config.yaml
image_size: 24
mlp_ratio: 3
layers: 12
pooling: "mean"
Rows from block 3 of a small image classifier, named by matrix and row number. Rows with one number within an expert belong to one neuron, the router's apart. Each number is 50 + 15 x the weight over its row's rms, rounded and kept within 0 to 99. All counts start at 0.
Before each expert's rows are labels from the 100 images, of 14976, where the router gives the expert most weight on average: "top examples" is what is common among them. Only what is clearly more common there than usual is listed. The data: stained colorectal tissue patches (NCT-CRC-HE-100K).
# router: slot weights (model.blocks.3.mlp.router.weight, 8x160), inputs 108-159
# up: expert up (model.blocks.3.mlp.up, 4x320x160), inputs 108-159
# down: expert down (model.blocks.3.mlp.down, 4x160x320, transposed), outputs 108-159

# expert 2
top examples: tissue: mucus; tissue: lymphocytes
router.4:47 12 42 48 52 34 49 71 50 56 59 55 56 57 76 48 57 66 32 51 04 35 60 54 48 51 58 56 60 52 43 27 44 40 74 55 40 46 49 60 64 47 51 45 36 47 56 56 57 53 47 50
router.5:36 15 53 48 49 29 46 72 53 54 56 56 60 54 65 35 65 57 50 57 06 31 64 50 42 46 43 39 53 50 41 23 47 44 67 47 52 53 48 64 66 61 49 46 28 49 64 51 63 46 68 42
up.37:65 56 38 43 28 55 29 59 48 78 22 30 35 33 38 76 60 70 48 60 53 41 52 52 35 61 54 67 13 33 53 39 67 75 58 42 46 16 53 39 59 66 71 56 52 68 62 48 25 77 44 42
down.37:28 30 52 61 18 34 36 35 26 59 67 48 36 59 75 40 44 50 52 59 47 71 32 63 38 52 63 71 51 23 45 52 56 33 31 70 54 33 47 61 53 48 66 52 60 62 40 49 70 32 57 85
up.38:56 63 35 67 21 81 32 51 66 56 16 35 53 61 31 61 65 48 67 41 63 45 18 33 61 54 50 60 22 69 72 61 50 56 42 22 53 53 40 12 55 63 49 61 49 30 33 51 41 36 59 40
down.38:59 39 45 64 71 50 81 51 50 39 25 53 32 36 38 70 63 90 51 58 43 57 46 38 39 26 62 30 45 41 55 39 38 32 79 52 73 49 53 64 48 42 63 69 34 48 80 45 40 45 44 32
up.39:52 57 66 50 52 47 42 56 52 62 54 56 35 44 47 42 59 26 63 37 55 51 59 67 47 46 26 56 58 53 39 49 62 58 39 37 24 39 78 13 54 61 55 57 43 62 48 48 49 88 58 62
down.39:57 25 55 49 41 51 43 20 40 69 30 24 29 36 34 65 72 79 56 46 36 59 31 42 21 64 65 77 18 30 55 37 52 43 60 55 45 47 31 32 64 52 55 56 80 44 73 52 64 50 40 53
up.40:39 46 78 74 50 46 36 43 58 60 44 25 65 60 59 33 74 38 38 50 54 28 37 65 80 58 58 30 55 44 55 54 77 67 66 55 28 53 43 49 51 39 43 36 44 19 35 42 26 79 78 37
down.40:43 67 36 47 53 72 64 81 58 52 27 64 51 54 47 54 42 44 63 43 62 81 58 61 55 55 45 95 48 73 30 59 19 53 41 33 38 66 39 47 35 54 41 77 55 53 28 46 71 39 33 66
up.41:54 62 38 40 66 52 46 56 30 45 35 46 23 54 29 46 71 41 76 59 66 49 43 37 33 75 59 18 37 48 47 54 37 59 49 43 69 71 58 23 47 83 36 34 43 68 60 72 46 55 60 55
down.41:35 74 40 47 38 65 61 25 77 56 60 35 60 48 42 68 30 42 58 61 79 72 13 52 47 41 22 56 43 39 68 56 40 59 59 48 50 75 39 61 38 45 47 53 66 60 70 49 51 11 39 37
up.42:79 65 35 57 44 72 64 52 47 62 33 14 55 64 31 64 49 76 57 47 56 42 26 39 41 83 47 67 29 54 56 45 69 47 16 33 50 48 52 44 54 62 44 81 59 40 58 28 46 46 30 42
down.42:49 60 42 62 42 54 29 51 45 41 81 62 34 63 78 35 42 16 25 47 46 53 63 67 50 52 74 71 59 25 48 40 48 43 40 80 44 29 50 50 51 56 65 20 60 60 44 34 28 53 79 58
up.43:51 55 65 35 41 52 31 07 47 77 44 44 46 26 48 51 36 27 59 60 54 65 51 69 40 68 27 54 49 44 51 50 56 66 50 51 22 24 70 16 53 40 76 48 54 78 53 47 49 80 32 60
down.43:41 57 40 32 58 53 40 52 62 27 20 25 60 34 22 79 63 56 38 26 47 58 31 36 52 61 70 69 32 74 38 59 37 44 66 48 49 72 38 31 69 43 65 56 55 36 58 51 82 69 38 43
up.44:64 59 53 64 61 47 66 65 56 28 68 57 40 69 44 54 61 56 64 33 62 44 56 23 91 50 63 42 53 50 53 67 54 41 56 27 44 68 57 40 35 57 31 49 37 37 14 20 46 54 93 68
down.44:53 53 46 69 26 59 65 63 60 28 26 34 35 34 18 74 62 51 57 63 61 48 27 67 64 37 57 70 49 91 54 68 49 42 40 55 58 62 59 61 38 51 59 60 15 67 31 54 49 58 58 52
up.45:42 61 31 46 33 75 39 61 68 46 43 54 36 65 45 44 66 61 64 42 50 42 29 52 51 63 65 61 56 45 90 65 38 74 17 63 61 73 45 52 22 53 27 71 59 30 49 63 29 26 61 47
down.45:29 77 57 40 71 38 56 18 15 41 57 44 73 61 38 64 40 33 49 45 78 39 34 36 61 55 62 11 66 66 29 75 43 60 38 40 59 39 41 56 63 43 46 29 54 37 48 73 41 39 50 52
up.46:79 43 51 31 48 54 33 52 67 54 55 68 56 64 66 49 35 80 48 21 44 28 48 53 87 44 61 51 57 40 77 65 68 56 49 30 50 36 49 62 49 33 28 42 52 28 00 58 57 41 44 41
down.46:31 46 46 69 44 53 66 53 50 68 39 48 41 47 64 60 59 62 54 68 33 71 58 67 68 31 85 72 64 60 48 70 40 44 39 62 42 36 16 69 52 51 46 49 33 29 25 55 47 24 48 63
up.47:57 51 37 57 33 84 46 54 75 37 41 50 39 63 56 58 66 58 51 33 49 32 37 32 58 45 44 78 24 51 67 54 52 28 62 29 56 60 33 39 46 64 44 71 57 53 38 49 52 38 59 61
down.47:46 74 40 74 18 44 51 66 24 49 36 46 39 58 49 66 59 34 53 43 54 68 21 49 55 59 68 77 61 53 58 65 64 48 20 61 32 39 43 62 23 53 53 38 53 35 28 48 46 40 72 67
up.48:43 57 69 56 45 55 39 48 70 45 39 50 43 38 31 51 65 38 63 50 77 41 39 44 60 42 60 38 46 69 50 66 54 57 68 52 31 60 58 08 49 41 49 47 43 59 17 36 58 74 60 79
down.48:47 61 59 78 75 40 52 50 28 22 42 53 21 55 32 59 35 61 39 45 45 39 46 44 50 33 52 27 62 50 55 55 64 28 65 56 63 56 69 66 57 42 69 35 24 59 55 65 44 59 65 17
up.49:46 55 63 53 52 42 27 51 36 65 59 51 46 40 57 48 44 33 49 55 64 59 65 59 46 66 21 49 48 61 38 50 57 70 39 35 17 21 72 06 52 48 71 49 44 68 51 30 70 93 58 59
down.49:63 29 53 52 52 49 55 17 41 54 35 19 45 41 22 74 62 68 57 28 46 62 28 47 26 68 72 64 45 57 47 74 54 36 59 50 36 47 19 32 69 38 48 53 79 23 60 61 61 40 26 61
up.50:49 55 46 35 42 57 49 60 67 30 60 71 70 63 61 42 39 22 57 10 58 37 53 43 60 48 51 61 64 47 71 47 50 41 30 36 50 66 51 60 04 54 21 53 55 28 47 49 53 27 61 63
down.50:66 35 81 63 78 56 82 51 54 39 53 59 38 62 37 49 72 43 65 40 45 46 58 46 62 45 50 50 67 78 29 88 55 35 57 22 31 50 46 43 42 38 27 87 54 49 17 53 75 67 40 97
up.51:58 49 50 63 63 44 83 46 51 54 22 29 63 56 39 56 75 56 54 72 46 69 43 33 26 49 48 49 35 59 31 41 51 18 58 51 62 59 38 38 62 53 58 60 40 54 61 34 46 38 27 49
down.51:63 54 44 52 33 51 32 44 40 45 68 64 43 46 74 42 08 39 52 32 66 36 51 77 43 57 55 41 63 50 81 29 61 92 33 35 27 39 63 57 43 54 57 35 60 65 66 48 53 59 58 41
up.52:52 58 65 54 38 50 36 48 62 61 41 27 31 16 19 66 61 53 63 67 76 52 62 40 53 38 78 51 18 54 52 62 36 64 56 82 69 71 43 28 53 35 64 57 57 65 37 76 38 54 64 47
down.52:44 57 44 60 63 52 71 43 37 45 51 33 52 38 42 58 35 69 40 51 43 76 57 50 33 34 28 41 50 41 56 55 35 32 76 58 80 60 36 70 59 53 53 63 54 42 61 62 38 27 41 03
up.53:46 44 48 60 14 45 58 48 45 20 54 32 65 36 64 58 58 28 35 55 48 68 56 43 79 42 59 62 52 75 52 83 52 32 50 60 17 42 26 39 44 43 57 49 49 54 00 27 70 71 40 85
down.53:68 41 74 32 61 52 39 25 35 51 59 49 58 37 68 14 55 25 53 58 31 39 68 65 34 43 58 19 59 32 42 27 76 51 36 64 59 20 68 41 71 51 53 34 64 53 66 51 30 64 47 55
up.54:83 60 39 73 58 63 74 47 40 55 42 33 21 70 27 68 71 87 55 55 65 44 29 33 47 60 71 52 22 41 69 41 60 52 33 37 57 56 49 45 49 70 26 76 51 34 61 42 42 47 51 49
down.54:29 50 55 42 43 63 28 34 67 60 50 59 45 57 65 36 39 28 57 38 45 71 59 82 45 58 54 83 58 51 40 40 31 54 25 50 45 59 58 45 41 63 62 39 59 76 36 38 48 41 58 57
up.55:25 45 45 77 49 33 47 57 37 42 32 06 52 29 43 50 60 76 38 77 46 79 45 89 82 45 57 40 23 51 35 59 33 97 55 64 62 41 46 52 69 59 84 42 33 58 27 73 21 53 68 26
down.55:63 52 54 37 59 75 40 44 65 75 56 58 44 54 57 36 39 57 55 42 67 49 72 28 58 48 26 50 52 51 59 38 56 61 75 48 59 77 59 30 62 29 42 89 80 50 65 43 51 55 32 54
up.56:71 50 64 63 76 46 72 54 68 26 70 62 32 62 43 53 43 63 50 38 60 40 63 39 93 42 54 37 53 33 44 52 62 41 67 45 65 64 64 56 60 42 40 32 39 32 28 32 28 66 67 42
down.56:23 46 44 62 28 46 52 56 66 37 38 43 68 38 25 56 52 29 45 54 66 44 25 51 59 30 65 52 64 77 60 63 46 49 41 23 74 73 45 83 37 45 64 47 25 45 33 52 45 31 64 52

# expert 1
top examples: tissue: cancer-associated stroma
router.2:58 62 37 75 47 53 48 72 41 59 51 55 46 58 49 65 53 97 64 50 64 50 60 47 66 72 52 85 18 37 62 39 45 55 26 21 57 41 52 65 41 65 51 44 60 41 46 35 57 36 62 33
router.3:72 62 33 59 38 62 55 67 45 65 48 41 45 59 37 63 47 76 72 59 69 50 53 47 59 60 56 59 24 41 62 33 46 64 29 22 63 54 50 65 39 70 37 52 64 40 49 52 59 36 58 38
up.154:32 51 77 38 54 08 51 49 66 72 52 86 61 46 66 48 44 41 54 31 46 50 34 66 52 44 32 38 94 51 35 55 56 45 82 55 31 52 61 54 51 41 52 19 25 52 31 75 25 44 49 33
down.154:61 44 86 40 34 55 47 47 70 54 32 46 76 51 57 57 85 54 53 29 43 32 27 34 58 36 43 46 55 50 59 66 66 46 83 52 26 40 51 27 32 47 39 61 48 34 34 49 56 74 55 72
up.155:63 59 37 56 46 66 76 23 74 36 42 42 65 43 36 63 45 53 41 49 30 49 46 40 54 31 47 67 57 64 55 72 43 17 57 55 55 53 42 35 52 31 48 58 65 48 31 53 46 33 18 58
down.155:64 62 21 36 41 68 49 65 66 41 21 42 56 39 33 51 55 50 70 57 71 42 30 33 81 24 75 37 37 46 66 52 42 51 44 46 70 57 20 58 31 63 28 57 35 24 46 35 51 38 64 55
up.156:39 63 76 21 52 18 38 48 78 70 46 91 45 23 52 48 48 29 53 58 64 63 54 63 64 22 50 21 77 54 42 50 57 52 73 61 47 36 78 64 45 40 63 30 31 65 46 64 46 60 59 56
down.156:64 41 73 71 41 73 49 48 62 42 31 23 62 82 58 49 78 51 46 39 38 23 29 33 53 49 55 47 32 56 75 48 56 51 50 36 30 67 31 34 35 32 44 51 35 23 43 46 52 70 50 61
up.157:26 67 52 34 56 33 34 67 55 43 72 84 59 63 47 30 36 41 39 32 74 59 48 32 58 32 83 39 69 36 51 52 35 46 39 72 84 47 64 72 24 61 37 47 50 35 53 30 57 31 74 62
down.157:86 59 47 51 34 50 50 63 31 69 74 64 29 60 65 47 43 43 43 40 50 60 43 69 41 40 51 38 54 28 79 39 75 59 48 52 25 26 44 34 34 61 31 22 32 68 61 30 34 53 66 66
up.158:27 52 50 52 80 34 37 36 54 54 74 70 40 42 53 51 42 42 44 50 43 64 54 61 93 58 75 49 62 45 25 69 34 43 64 68 62 47 57 52 76 45 74 39 38 59 30 69 40 46 41 44
down.158:45 48 24 56 42 76 42 51 41 53 45 41 57 50 60 56 50 29 54 36 46 24 37 37 43 65 33 84 37 27 39 42 30 62 61 26 36 69 27 43 51 69 32 90 74 49 47 50 62 31 48 56
up.159:45 53 48 44 63 26 50 56 29 49 85 73 45 49 43 41 45 69 46 47 36 49 76 48 42 73 55 37 76 46 41 81 47 49 53 44 43 15 80 41 68 62 64 41 41 79 44 62 62 58 56 68
down.159:44 33 53 37 67 25 43 35 41 61 54 48 41 34 53 40 35 64 55 61 40 62 61 61 41 48 63 27 56 42 28 41 51 74 56 81 58 33 63 63 82 49 66 34 40 65 74 66 50 42 56 18
up.160:35 60 69 29 60 34 46 57 89 51 43 84 51 30 54 43 55 37 42 46 58 54 59 65 60 22 55 26 78 55 51 50 47 41 83 67 60 41 74 62 44 41 55 38 27 58 38 59 32 53 62 55
down.160:64 44 83 77 37 71 55 42 62 47 39 22 64 75 63 38 70 50 50 37 34 29 33 41 45 55 35 47 34 46 78 40 69 39 54 50 36 64 48 31 30 34 48 57 59 30 56 55 45 65 45 66
up.161:43 59 26 42 28 54 67 71 46 12 54 65 64 74 65 58 19 40 40 42 54 50 19 42 60 14 34 35 63 67 68 55 36 56 40 59 66 66 43 72 23 60 26 58 35 39 50 41 63 18 52 52
down.161:48 59 50 23 70 43 61 29 31 64 53 56 76 48 17 50 59 32 42 50 70 61 71 48 60 56 64 44 68 62 38 59 32 49 58 42 54 50 45 70 67 58 32 36 77 49 47 51 51 36 33 61
up.162:48 37 74 40 39 55 27 36 64 56 39 75 34 48 57 24 48 35 57 35 41 36 39 52 27 57 59 28 69 45 59 51 60 46 43 43 31 33 66 17 42 53 45 21 51 50 51 63 53 57 65 65
down.162:57 52 67 40 40 64 60 45 73 58 63 50 56 42 47 37 31 27 64 47 39 66 37 58 26 05 21 44 45 28 62 70 71 52 52 79 68 65 49 67 16 35 48 45 57 56 44 65 50 40 41 27
up.163:51 31 40 50 53 35 71 51 52 33 56 42 63 46 63 75 47 68 56 54 12 65 42 64 49 66 33 71 44 54 26 46 55 29 68 49 41 52 38 40 78 56 56 63 57 66 46 72 32 18 16 44
down.163:63 55 52 41 40 61 21 61 44 65 63 69 30 77 74 41 21 42 52 36 47 40 55 73 39 48 44 68 33 22 73 39 58 73 26 62 41 37 76 62 16 53 33 38 45 54 49 37 69 65 54 46
up.164:41 56 27 40 35 77 39 65 66 35 26 45 70 55 52 78 41 43 38 41 29 44 28 58 54 52 48 56 50 96 78 58 25 59 50 42 36 50 28 57 43 46 46 44 46 32 44 60 47 42 37 35
down.164:29 64 72 54 71 49 43 48 56 37 43 45 65 51 36 34 73 37 54 63 56 38 53 45 68 57 58 34 46 46 41 50 37 50 39 50 71 81 39 69 62 63 39 56 39 32 45 43 47 22 55 41
up.165:57 59 72 50 41 44 37 47 42 65 69 63 40 59 31 43 52 42 62 51 62 50 49 57 37 59 37 42 51 55 49 45 73 61 28 40 16 29 94 17 34 60 52 58 43 65 58 43 54 75 50 73
down.165:51 64 58 42 55 47 35 43 89 50 34 39 60 29 26 51 59 63 69 71 56 34 44 09 62 38 61 37 47 59 41 64 48 38 82 48 72 39 32 35 56 52 47 60 64 42 61 68 52 50 46 45
up.166:33 35 50 46 53 43 26 44 59 70 23 54 50 31 56 72 49 47 25 56 33 41 50 58 52 36 66 46 52 68 48 56 42 57 83 51 45 43 54 40 76 40 81 32 21 64 44 68 38 66 43 34
down.166:44 72 67 39 55 63 37 46 73 48 33 69 32 63 33 28 74 32 71 17 53 38 48 37 37 31 76 47 64 25 60 71 49 29 59 67 65 54 44 40 37 69 32 34 54 42 49 49 65 60 69 69
up.167:47 53 70 46 27 38 38 50 56 72 67 46 71 47 52 37 48 33 48 61 63 56 08 49 28 07 39 35 49 36 54 50 67 72 56 74 61 50 59 74 23 43 53 51 61 53 56 46 53 33 66 37
down.167:52 39 37 41 63 36 48 42 51 73 58 28 41 62 28 79 60 70 53 50 64 64 59 47 56 53 72 38 42 89 33 53 41 69 51 57 30 37 50 43 74 38 51 26 46 37 57 61 56 43 47 45
up.168:27 33 36 53 53 37 45 70 32 14 47 52 47 53 73 48 55 42 52 55 18 60 35 53 47 27 53 46 51 62 38 52 48 31 56 64 67 54 47 47 56 67 71 60 34 75 47 63 51 26 51 52
down.168:36 55 64 46 29 46 56 03 50 76 65 43 27 28 23 61 61 61 50 46 68 49 50 58 19 44 68 37 67 31 47 61 31 51 51 54 66 29 33 60 62 48 33 50 64 45 72 53 68 64 54 52
up.169:27 43 57 53 35 58 18 50 57 48 40 48 52 49 67 73 61 53 54 47 33 50 22 61 64 56 56 79 40 72 55 99 53 59 58 56 15 26 44 20 56 57 59 53 43 52 16 44 55 55 41 74
down.169:33 45 41 27 54 49 33 59 89 41 39 74 64 42 29 49 65 77 32 40 51 51 42 60 20 78 74 51 59 58 51 61 33 34 72 42 47 46 53 18 69 45 54 46 38 52 63 54 78 52 34 71
up.170:25 29 58 59 41 60 12 51 63 47 49 55 50 61 95 50 67 54 33 29 16 32 32 55 65 58 47 63 56 62 60 73 51 53 52 66 17 35 41 46 42 41 45 40 52 40 34 43 51 52 55 60
down.170:48 39 59 14 62 46 38 47 67 44 43 61 70 34 42 50 34 60 33 55 60 63 39 68 37 75 57 41 42 52 54 48 32 48 70 33 55 50 52 36 66 50 57 49 53 64 59 70 58 68 15 60
up.171:50 40 44 31 74 39 71 39 34 21 43 43 40 15 47 73 50 33 49 61 49 86 63 55 49 53 72 34 42 58 13 44 17 32 63 63 64 57 57 41 67 51 64 41 53 82 55 78 54 65 27 55
down.171:42 47 21 39 37 62 60 67 56 37 84 45 33 34 55 69 53 61 54 55 57 37 66 64 61 43 48 50 52 81 70 46 27 62 29 51 47 47 58 53 47 51 65 56 33 53 61 38 51 61 58 55
up.172:30 29 51 36 47 18 60 55 32 32 50 40 49 09 44 48 51 34 42 71 52 83 74 54 53 67 37 36 42 64 05 46 30 57 65 57 56 55 54 30 76 60 79 54 47 86 57 57 63 69 59 49
down.172:37 36 14 35 64 35 72 39 35 65 67 37 49 26 44 61 39 56 39 75 65 71 59 51 46 41 60 40 46 49 42 51 24 44 46 54 71 45 45 47 79 68 58 56 57 61 49 53 48 51 42 52
up.173:23 30 57 58 42 56 13 52 62 43 47 52 50 62 92 49 66 52 36 36 20 33 27 58 64 54 46 60 54 63 59 79 52 55 59 70 15 35 41 37 44 44 46 40 42 42 30 43 47 52 54 61
down.173:48 40 57 14 65 48 34 48 74 47 42 62 71 33 38 49 38 64 32 51 63 62 40 70 33 79 62 41 45 52 54 52 31 49 72 36 53 46 53 33 68 49 58 46 55 64 61 71 59 67 20 57

# expert 3
top examples: tissue: debris
router.6:29 33 43 53 44 37 32 71 43 51 54 49 45 47 60 37 69 68 27 57 39 55 54 52 34 61 65 56 53 61 53 56 27 65 56 63 39 26 46 51 55 51 68 47 51 57 74 56 62 60 49 58
router.7:40 65 31 38 32 44 36 57 32 57 65 61 49 36 32 68 40 68 42 51 61 40 51 35 76 59 79 55 34 34 42 83 40 58 40 64 84 52 72 74 54 19 62 16 63 61 33 70 67 37 54 32
up.37:57 73 26 66 46 83 53 45 52 50 12 25 54 39 22 84 50 62 49 58 45 64 47 46 52 62 53 81 09 49 53 63 52 59 50 46 58 45 45 38 72 62 67 73 62 56 43 45 23 54 34 35
down.37:70 27 48 10 47 44 33 32 55 64 64 43 58 20 43 59 46 41 58 44 73 35 51 36 56 42 56 19 34 60 43 66 52 60 56 39 46 52 50 50 54 37 27 70 76 47 44 61 74 55 36 66
up.38:53 33 67 65 58 45 44 60 45 28 28 47 38 77 71 59 90 39 53 41 38 31 29 48 48 55 27 44 44 53 58 26 56 51 47 43 38 68 37 32 43 74 20 51 23 25 55 61 35 60 70 46
down.38:34 59 47 27 60 67 51 30 71 92 76 63 75 52 54 50 25 14 53 31 55 79 46 60 52 41 34 78 48 55 29 67 47 38 39 46 67 55 40 83 49 53 39 51 72 45 45 44 39 19 46 47
up.39:37 48 41 50 61 39 38 63 51 44 53 81 36 49 29 52 49 68 54 44 47 34 56 27 40 76 51 53 53 69 29 59 44 11 50 51 61 52 53 24 71 64 54 39 40 62 39 59 57 33 56 52
down.39:58 42 45 12 42 71 37 39 37 64 53 52 55 56 58 31 15 19 64 39 66 48 33 49 24 53 31 05 57 50 82 61 51 56 39 47 76 63 28 61 34 42 42 44 69 36 74 63 62 52 27 49
up.40:65 65 22 62 49 80 43 71 60 37 15 59 46 75 52 63 65 57 45 45 57 15 56 35 50 71 61 42 37 38 87 38 48 40 60 39 37 51 40 29 52 74 40 29 26 27 50 13 26 76 67 49
down.40:36 45 50 71 55 47 74 29 38 60 83 52 29 64 56 50 18 39 49 38 58 76 64 56 41 47 45 73 48 33 57 99 58 29 35 64 68 46 43 74 53 46 60 68 61 49 41 58 43 35 28 57
up.41:48 74 32 40 60 56 51 73 45 57 48 76 37 52 36 53 29 60 69 48 58 30 45 49 62 55 47 36 52 19 40 49 48 56 38 29 81 74 52 70 65 74 33 35 37 37 47 47 31 38 75 31
down.41:53 35 46 78 54 39 82 52 53 30 46 41 33 26 14 62 85 97 39 60 63 59 34 83 36 51 73 48 57 47 38 57 45 75 74 67 51 37 68 39 77 66 50 63 52 61 71 69 42 45 46 32
up.42:42 37 69 37 73 42 67 46 60 36 56 74 63 52 25 36 50 36 37 48 43 37 44 54 42 49 22 32 61 54 23 44 46 41 51 50 80 92 48 63 57 27 36 38 40 45 50 74 33 16 48 35
down.42:51 33 36 32 73 40 36 43 44 49 48 54 75 34 66 50 76 62 47 58 43 13 34 59 50 46 69 30 37 43 31 46 40 66 47 53 57 39 78 56 49 64 47 45 48 74 73 51 66 44 65 33
up.43:56 71 40 51 32 59 31 67 51 43 55 74 53 92 64 52 40 52 71 07 49 18 45 38 67 33 65 51 69 54 84 71 59 52 40 49 41 43 47 65 22 55 30 45 50 17 47 24 64 35 73 60
down.43:46 12 59 64 52 41 52 52 68 31 57 39 52 27 42 68 34 61 28 57 51 79 63 56 50 68 45 70 41 52 47 39 53 42 39 41 39 50 56 39 49 41 60 83 73 56 44 90 18 71 34 44
up.44:38 43 62 50 61 40 62 54 62 41 37 66 64 60 35 36 76 29 41 33 46 25 37 44 47 38 46 33 63 60 32 52 54 33 81 56 63 93 61 40 52 41 40 36 28 51 47 82 25 32 59 49
down.44:63 41 37 12 61 49 36 46 39 61 46 62 47 47 62 51 47 66 78 67 54 31 55 53 49 39 60 23 32 53 45 44 25 65 52 48 55 49 63 53 63 54 35 47 37 68 75 38 79 37 50 45
up.45:64 50 51 46 65 42 60 40 49 63 50 34 49 21 41 55 47 50 40 73 59 49 66 52 54 30 49 34 35 28 29 42 57 65 81 53 57 49 70 51 75 46 66 43 44 66 48 39 57 82 53 31
down.45:38 43 42 54 47 38 37 45 50 56 33 38 51 47 38 81 41 57 52 46 47 87 13 51 43 64 44 43 31 67 41 55 37 44 68 25 38 42 31 53 52 49 59 37 51 38 52 55 29 36 55 40
up.46:46 47 70 47 64 38 49 40 41 22 66 62 26 28 38 50 45 56 60 67 38 66 73 38 43 67 65 55 47 49 29 55 51 27 27 60 61 41 78 51 65 38 70 39 53 71 50 58 62 68 36 64
down.46:69 29 50 33 44 72 56 35 26 85 59 41 64 57 63 47 41 37 53 46 59 15 41 60 43 25 36 24 36 62 74 41 55 52 43 21 59 41 44 71 28 36 44 50 67 32 62 54 67 50 65 48
up.47:76 67 43 65 75 58 72 56 36 52 48 41 63 84 45 55 48 49 33 43 74 64 56 36 82 39 43 58 49 35 71 67 55 48 41 31 62 52 63 60 36 56 18 75 63 11 30 38 44 61 53 43
down.47:58 51 61 54 44 42 57 43 14 71 69 40 63 56 76 58 31 24 54 39 37 54 39 57 53 58 14 54 33 46 43 71 43 37 34 39 35 42 55 46 57 55 57 43 33 35 23 34 79 57 44 51
up.48:51 59 33 62 52 59 59 66 35 35 40 42 39 69 58 53 40 46 39 53 64 61 53 52 86 36 45 53 38 38 74 46 34 65 44 48 66 70 26 64 42 70 23 67 58 09 42 58 46 48 62 39
down.48:63 68 34 28 50 66 64 60 44 73 63 78 45 31 36 58 61 43 81 15 68 48 65 63 39 70 54 52 68 55 44 65 46 37 39 19 60 36 57 44 75 82 41 50 33 39 50 55 66 43 46 69
up.49:58 45 47 52 30 99 71 33 70 41 52 19 56 55 54 65 53 65 26 45 43 53 25 56 49 48 32 86 29 60 74 54 45 50 46 47 55 53 21 58 32 26 50 85 82 38 50 49 22 45 40 44
down.49:72 78 38 56 17 48 39 39 30 64 63 18 25 44 40 71 26 50 64 44 59 52 22 53 27 40 38 41 26 48 74 66 59 67 45 43 27 37 49 45 52 26 59 55 39 53 75 47 73 45 38 39
up.50:47 58 42 58 57 59 62 44 65 60 46 49 58 70 65 80 30 57 58 33 59 65 20 74 65 56 30 78 45 32 37 70 49 42 42 39 46 63 32 45 50 45 37 48 46 16 23 28 38 14 47 37
down.50:81 61 41 51 57 74 49 32 61 77 39 54 49 49 62 48 31 56 42 53 38 55 72 63 55 71 40 69 37 20 62 58 67 64 45 43 29 42 50 58 69 35 52 28 72 60 45 41 37 56 48 05
up.51:63 39 55 54 41 40 43 62 37 55 30 38 37 55 72 64 52 41 47 65 47 39 51 38 47 73 47 55 10 27 55 25 68 43 53 48 33 34 32 37 53 66 58 31 31 34 56 32 38 81 63 44
down.51:36 47 58 43 57 63 86 19 52 83 69 49 46 55 53 51 28 18 54 29 51 82 52 68 45 52 22 60 53 52 42 54 46 18 43 45 54 56 41 71 52 46 49 55 76 45 52 59 22 30 36 55
up.52:48 34 63 36 54 40 72 37 53 45 48 27 54 28 43 49 45 53 44 65 43 77 56 85 57 28 37 48 19 61 22 42 37 62 75 50 73 55 51 58 77 42 66 68 57 69 40 87 51 31 35 28
down.52:36 17 38 36 23 59 33 57 48 75 66 42 40 37 84 47 39 43 40 53 53 37 55 31 73 39 12 49 35 55 72 23 48 41 36 52 54 72 59 63 40 36 75 56 47 40 44 35 58 58 49 38
up.53:55 44 49 61 70 41 99 53 25 13 48 55 60 54 43 36 70 40 46 45 51 57 63 36 42 40 70 38 58 45 24 37 44 20 51 49 89 91 63 57 39 48 34 51 46 55 53 65 37 41 64 55
down.53:34 31 40 35 49 67 34 28 64 77 52 46 77 48 69 42 48 54 42 56 45 31 43 49 51 60 41 64 48 46 68 36 34 28 46 33 39 50 29 66 30 47 53 48 53 42 77 38 68 20 28 38
up.54:32 34 74 32 17 35 33 68 53 41 54 69 52 42 71 38 44 33 38 46 41 49 35 65 59 30 34 50 56 62 32 54 44 49 68 68 42 51 44 65 49 31 46 36 34 55 32 48 65 37 60 53
down.54:70 42 62 84 87 36 69 47 23 27 50 34 56 55 49 60 37 77 37 39 47 69 41 55 39 56 64 37 68 58 24 43 50 57 45 53 75 46 52 62 49 35 43 49 65 31 59 80 38 43 62 28
up.55:59 52 57 69 43 63 49 44 58 32 64 65 49 86 54 85 58 44 57 16 46 34 37 48 68 64 55 58 46 58 75 75 54 39 44 40 27 45 49 25 46 44 45 37 50 23 08 37 60 47 52 61
down.55:55 41 45 86 49 49 42 39 45 20 42 24 40 49 59 59 39 70 40 65 48 40 41 58 55 35 42 38 44 43 61 14 65 62 54 61 58 64 62 54 47 63 31 62 34 57 69 63 36 43 57 28
up.56:46 73 75 55 69 48 37 33 75 58 46 70 51 67 23 44 58 52 44 37 46 41 36 53 44 71 62 46 66 42 51 61 65 52 54 52 29 41 75 30 45 37 56 35 42 56 52 51 26 53 55 52
down.56:69 57 43 02 33 60 53 63 49 58 45 80 16 38 56 31 47 61 78 43 49 18 99 51 70 28 44 34 55 74 69 72 47 69 54 44 58 37 66 64 64 40 45 44 52 37 50 23 80 54 60 45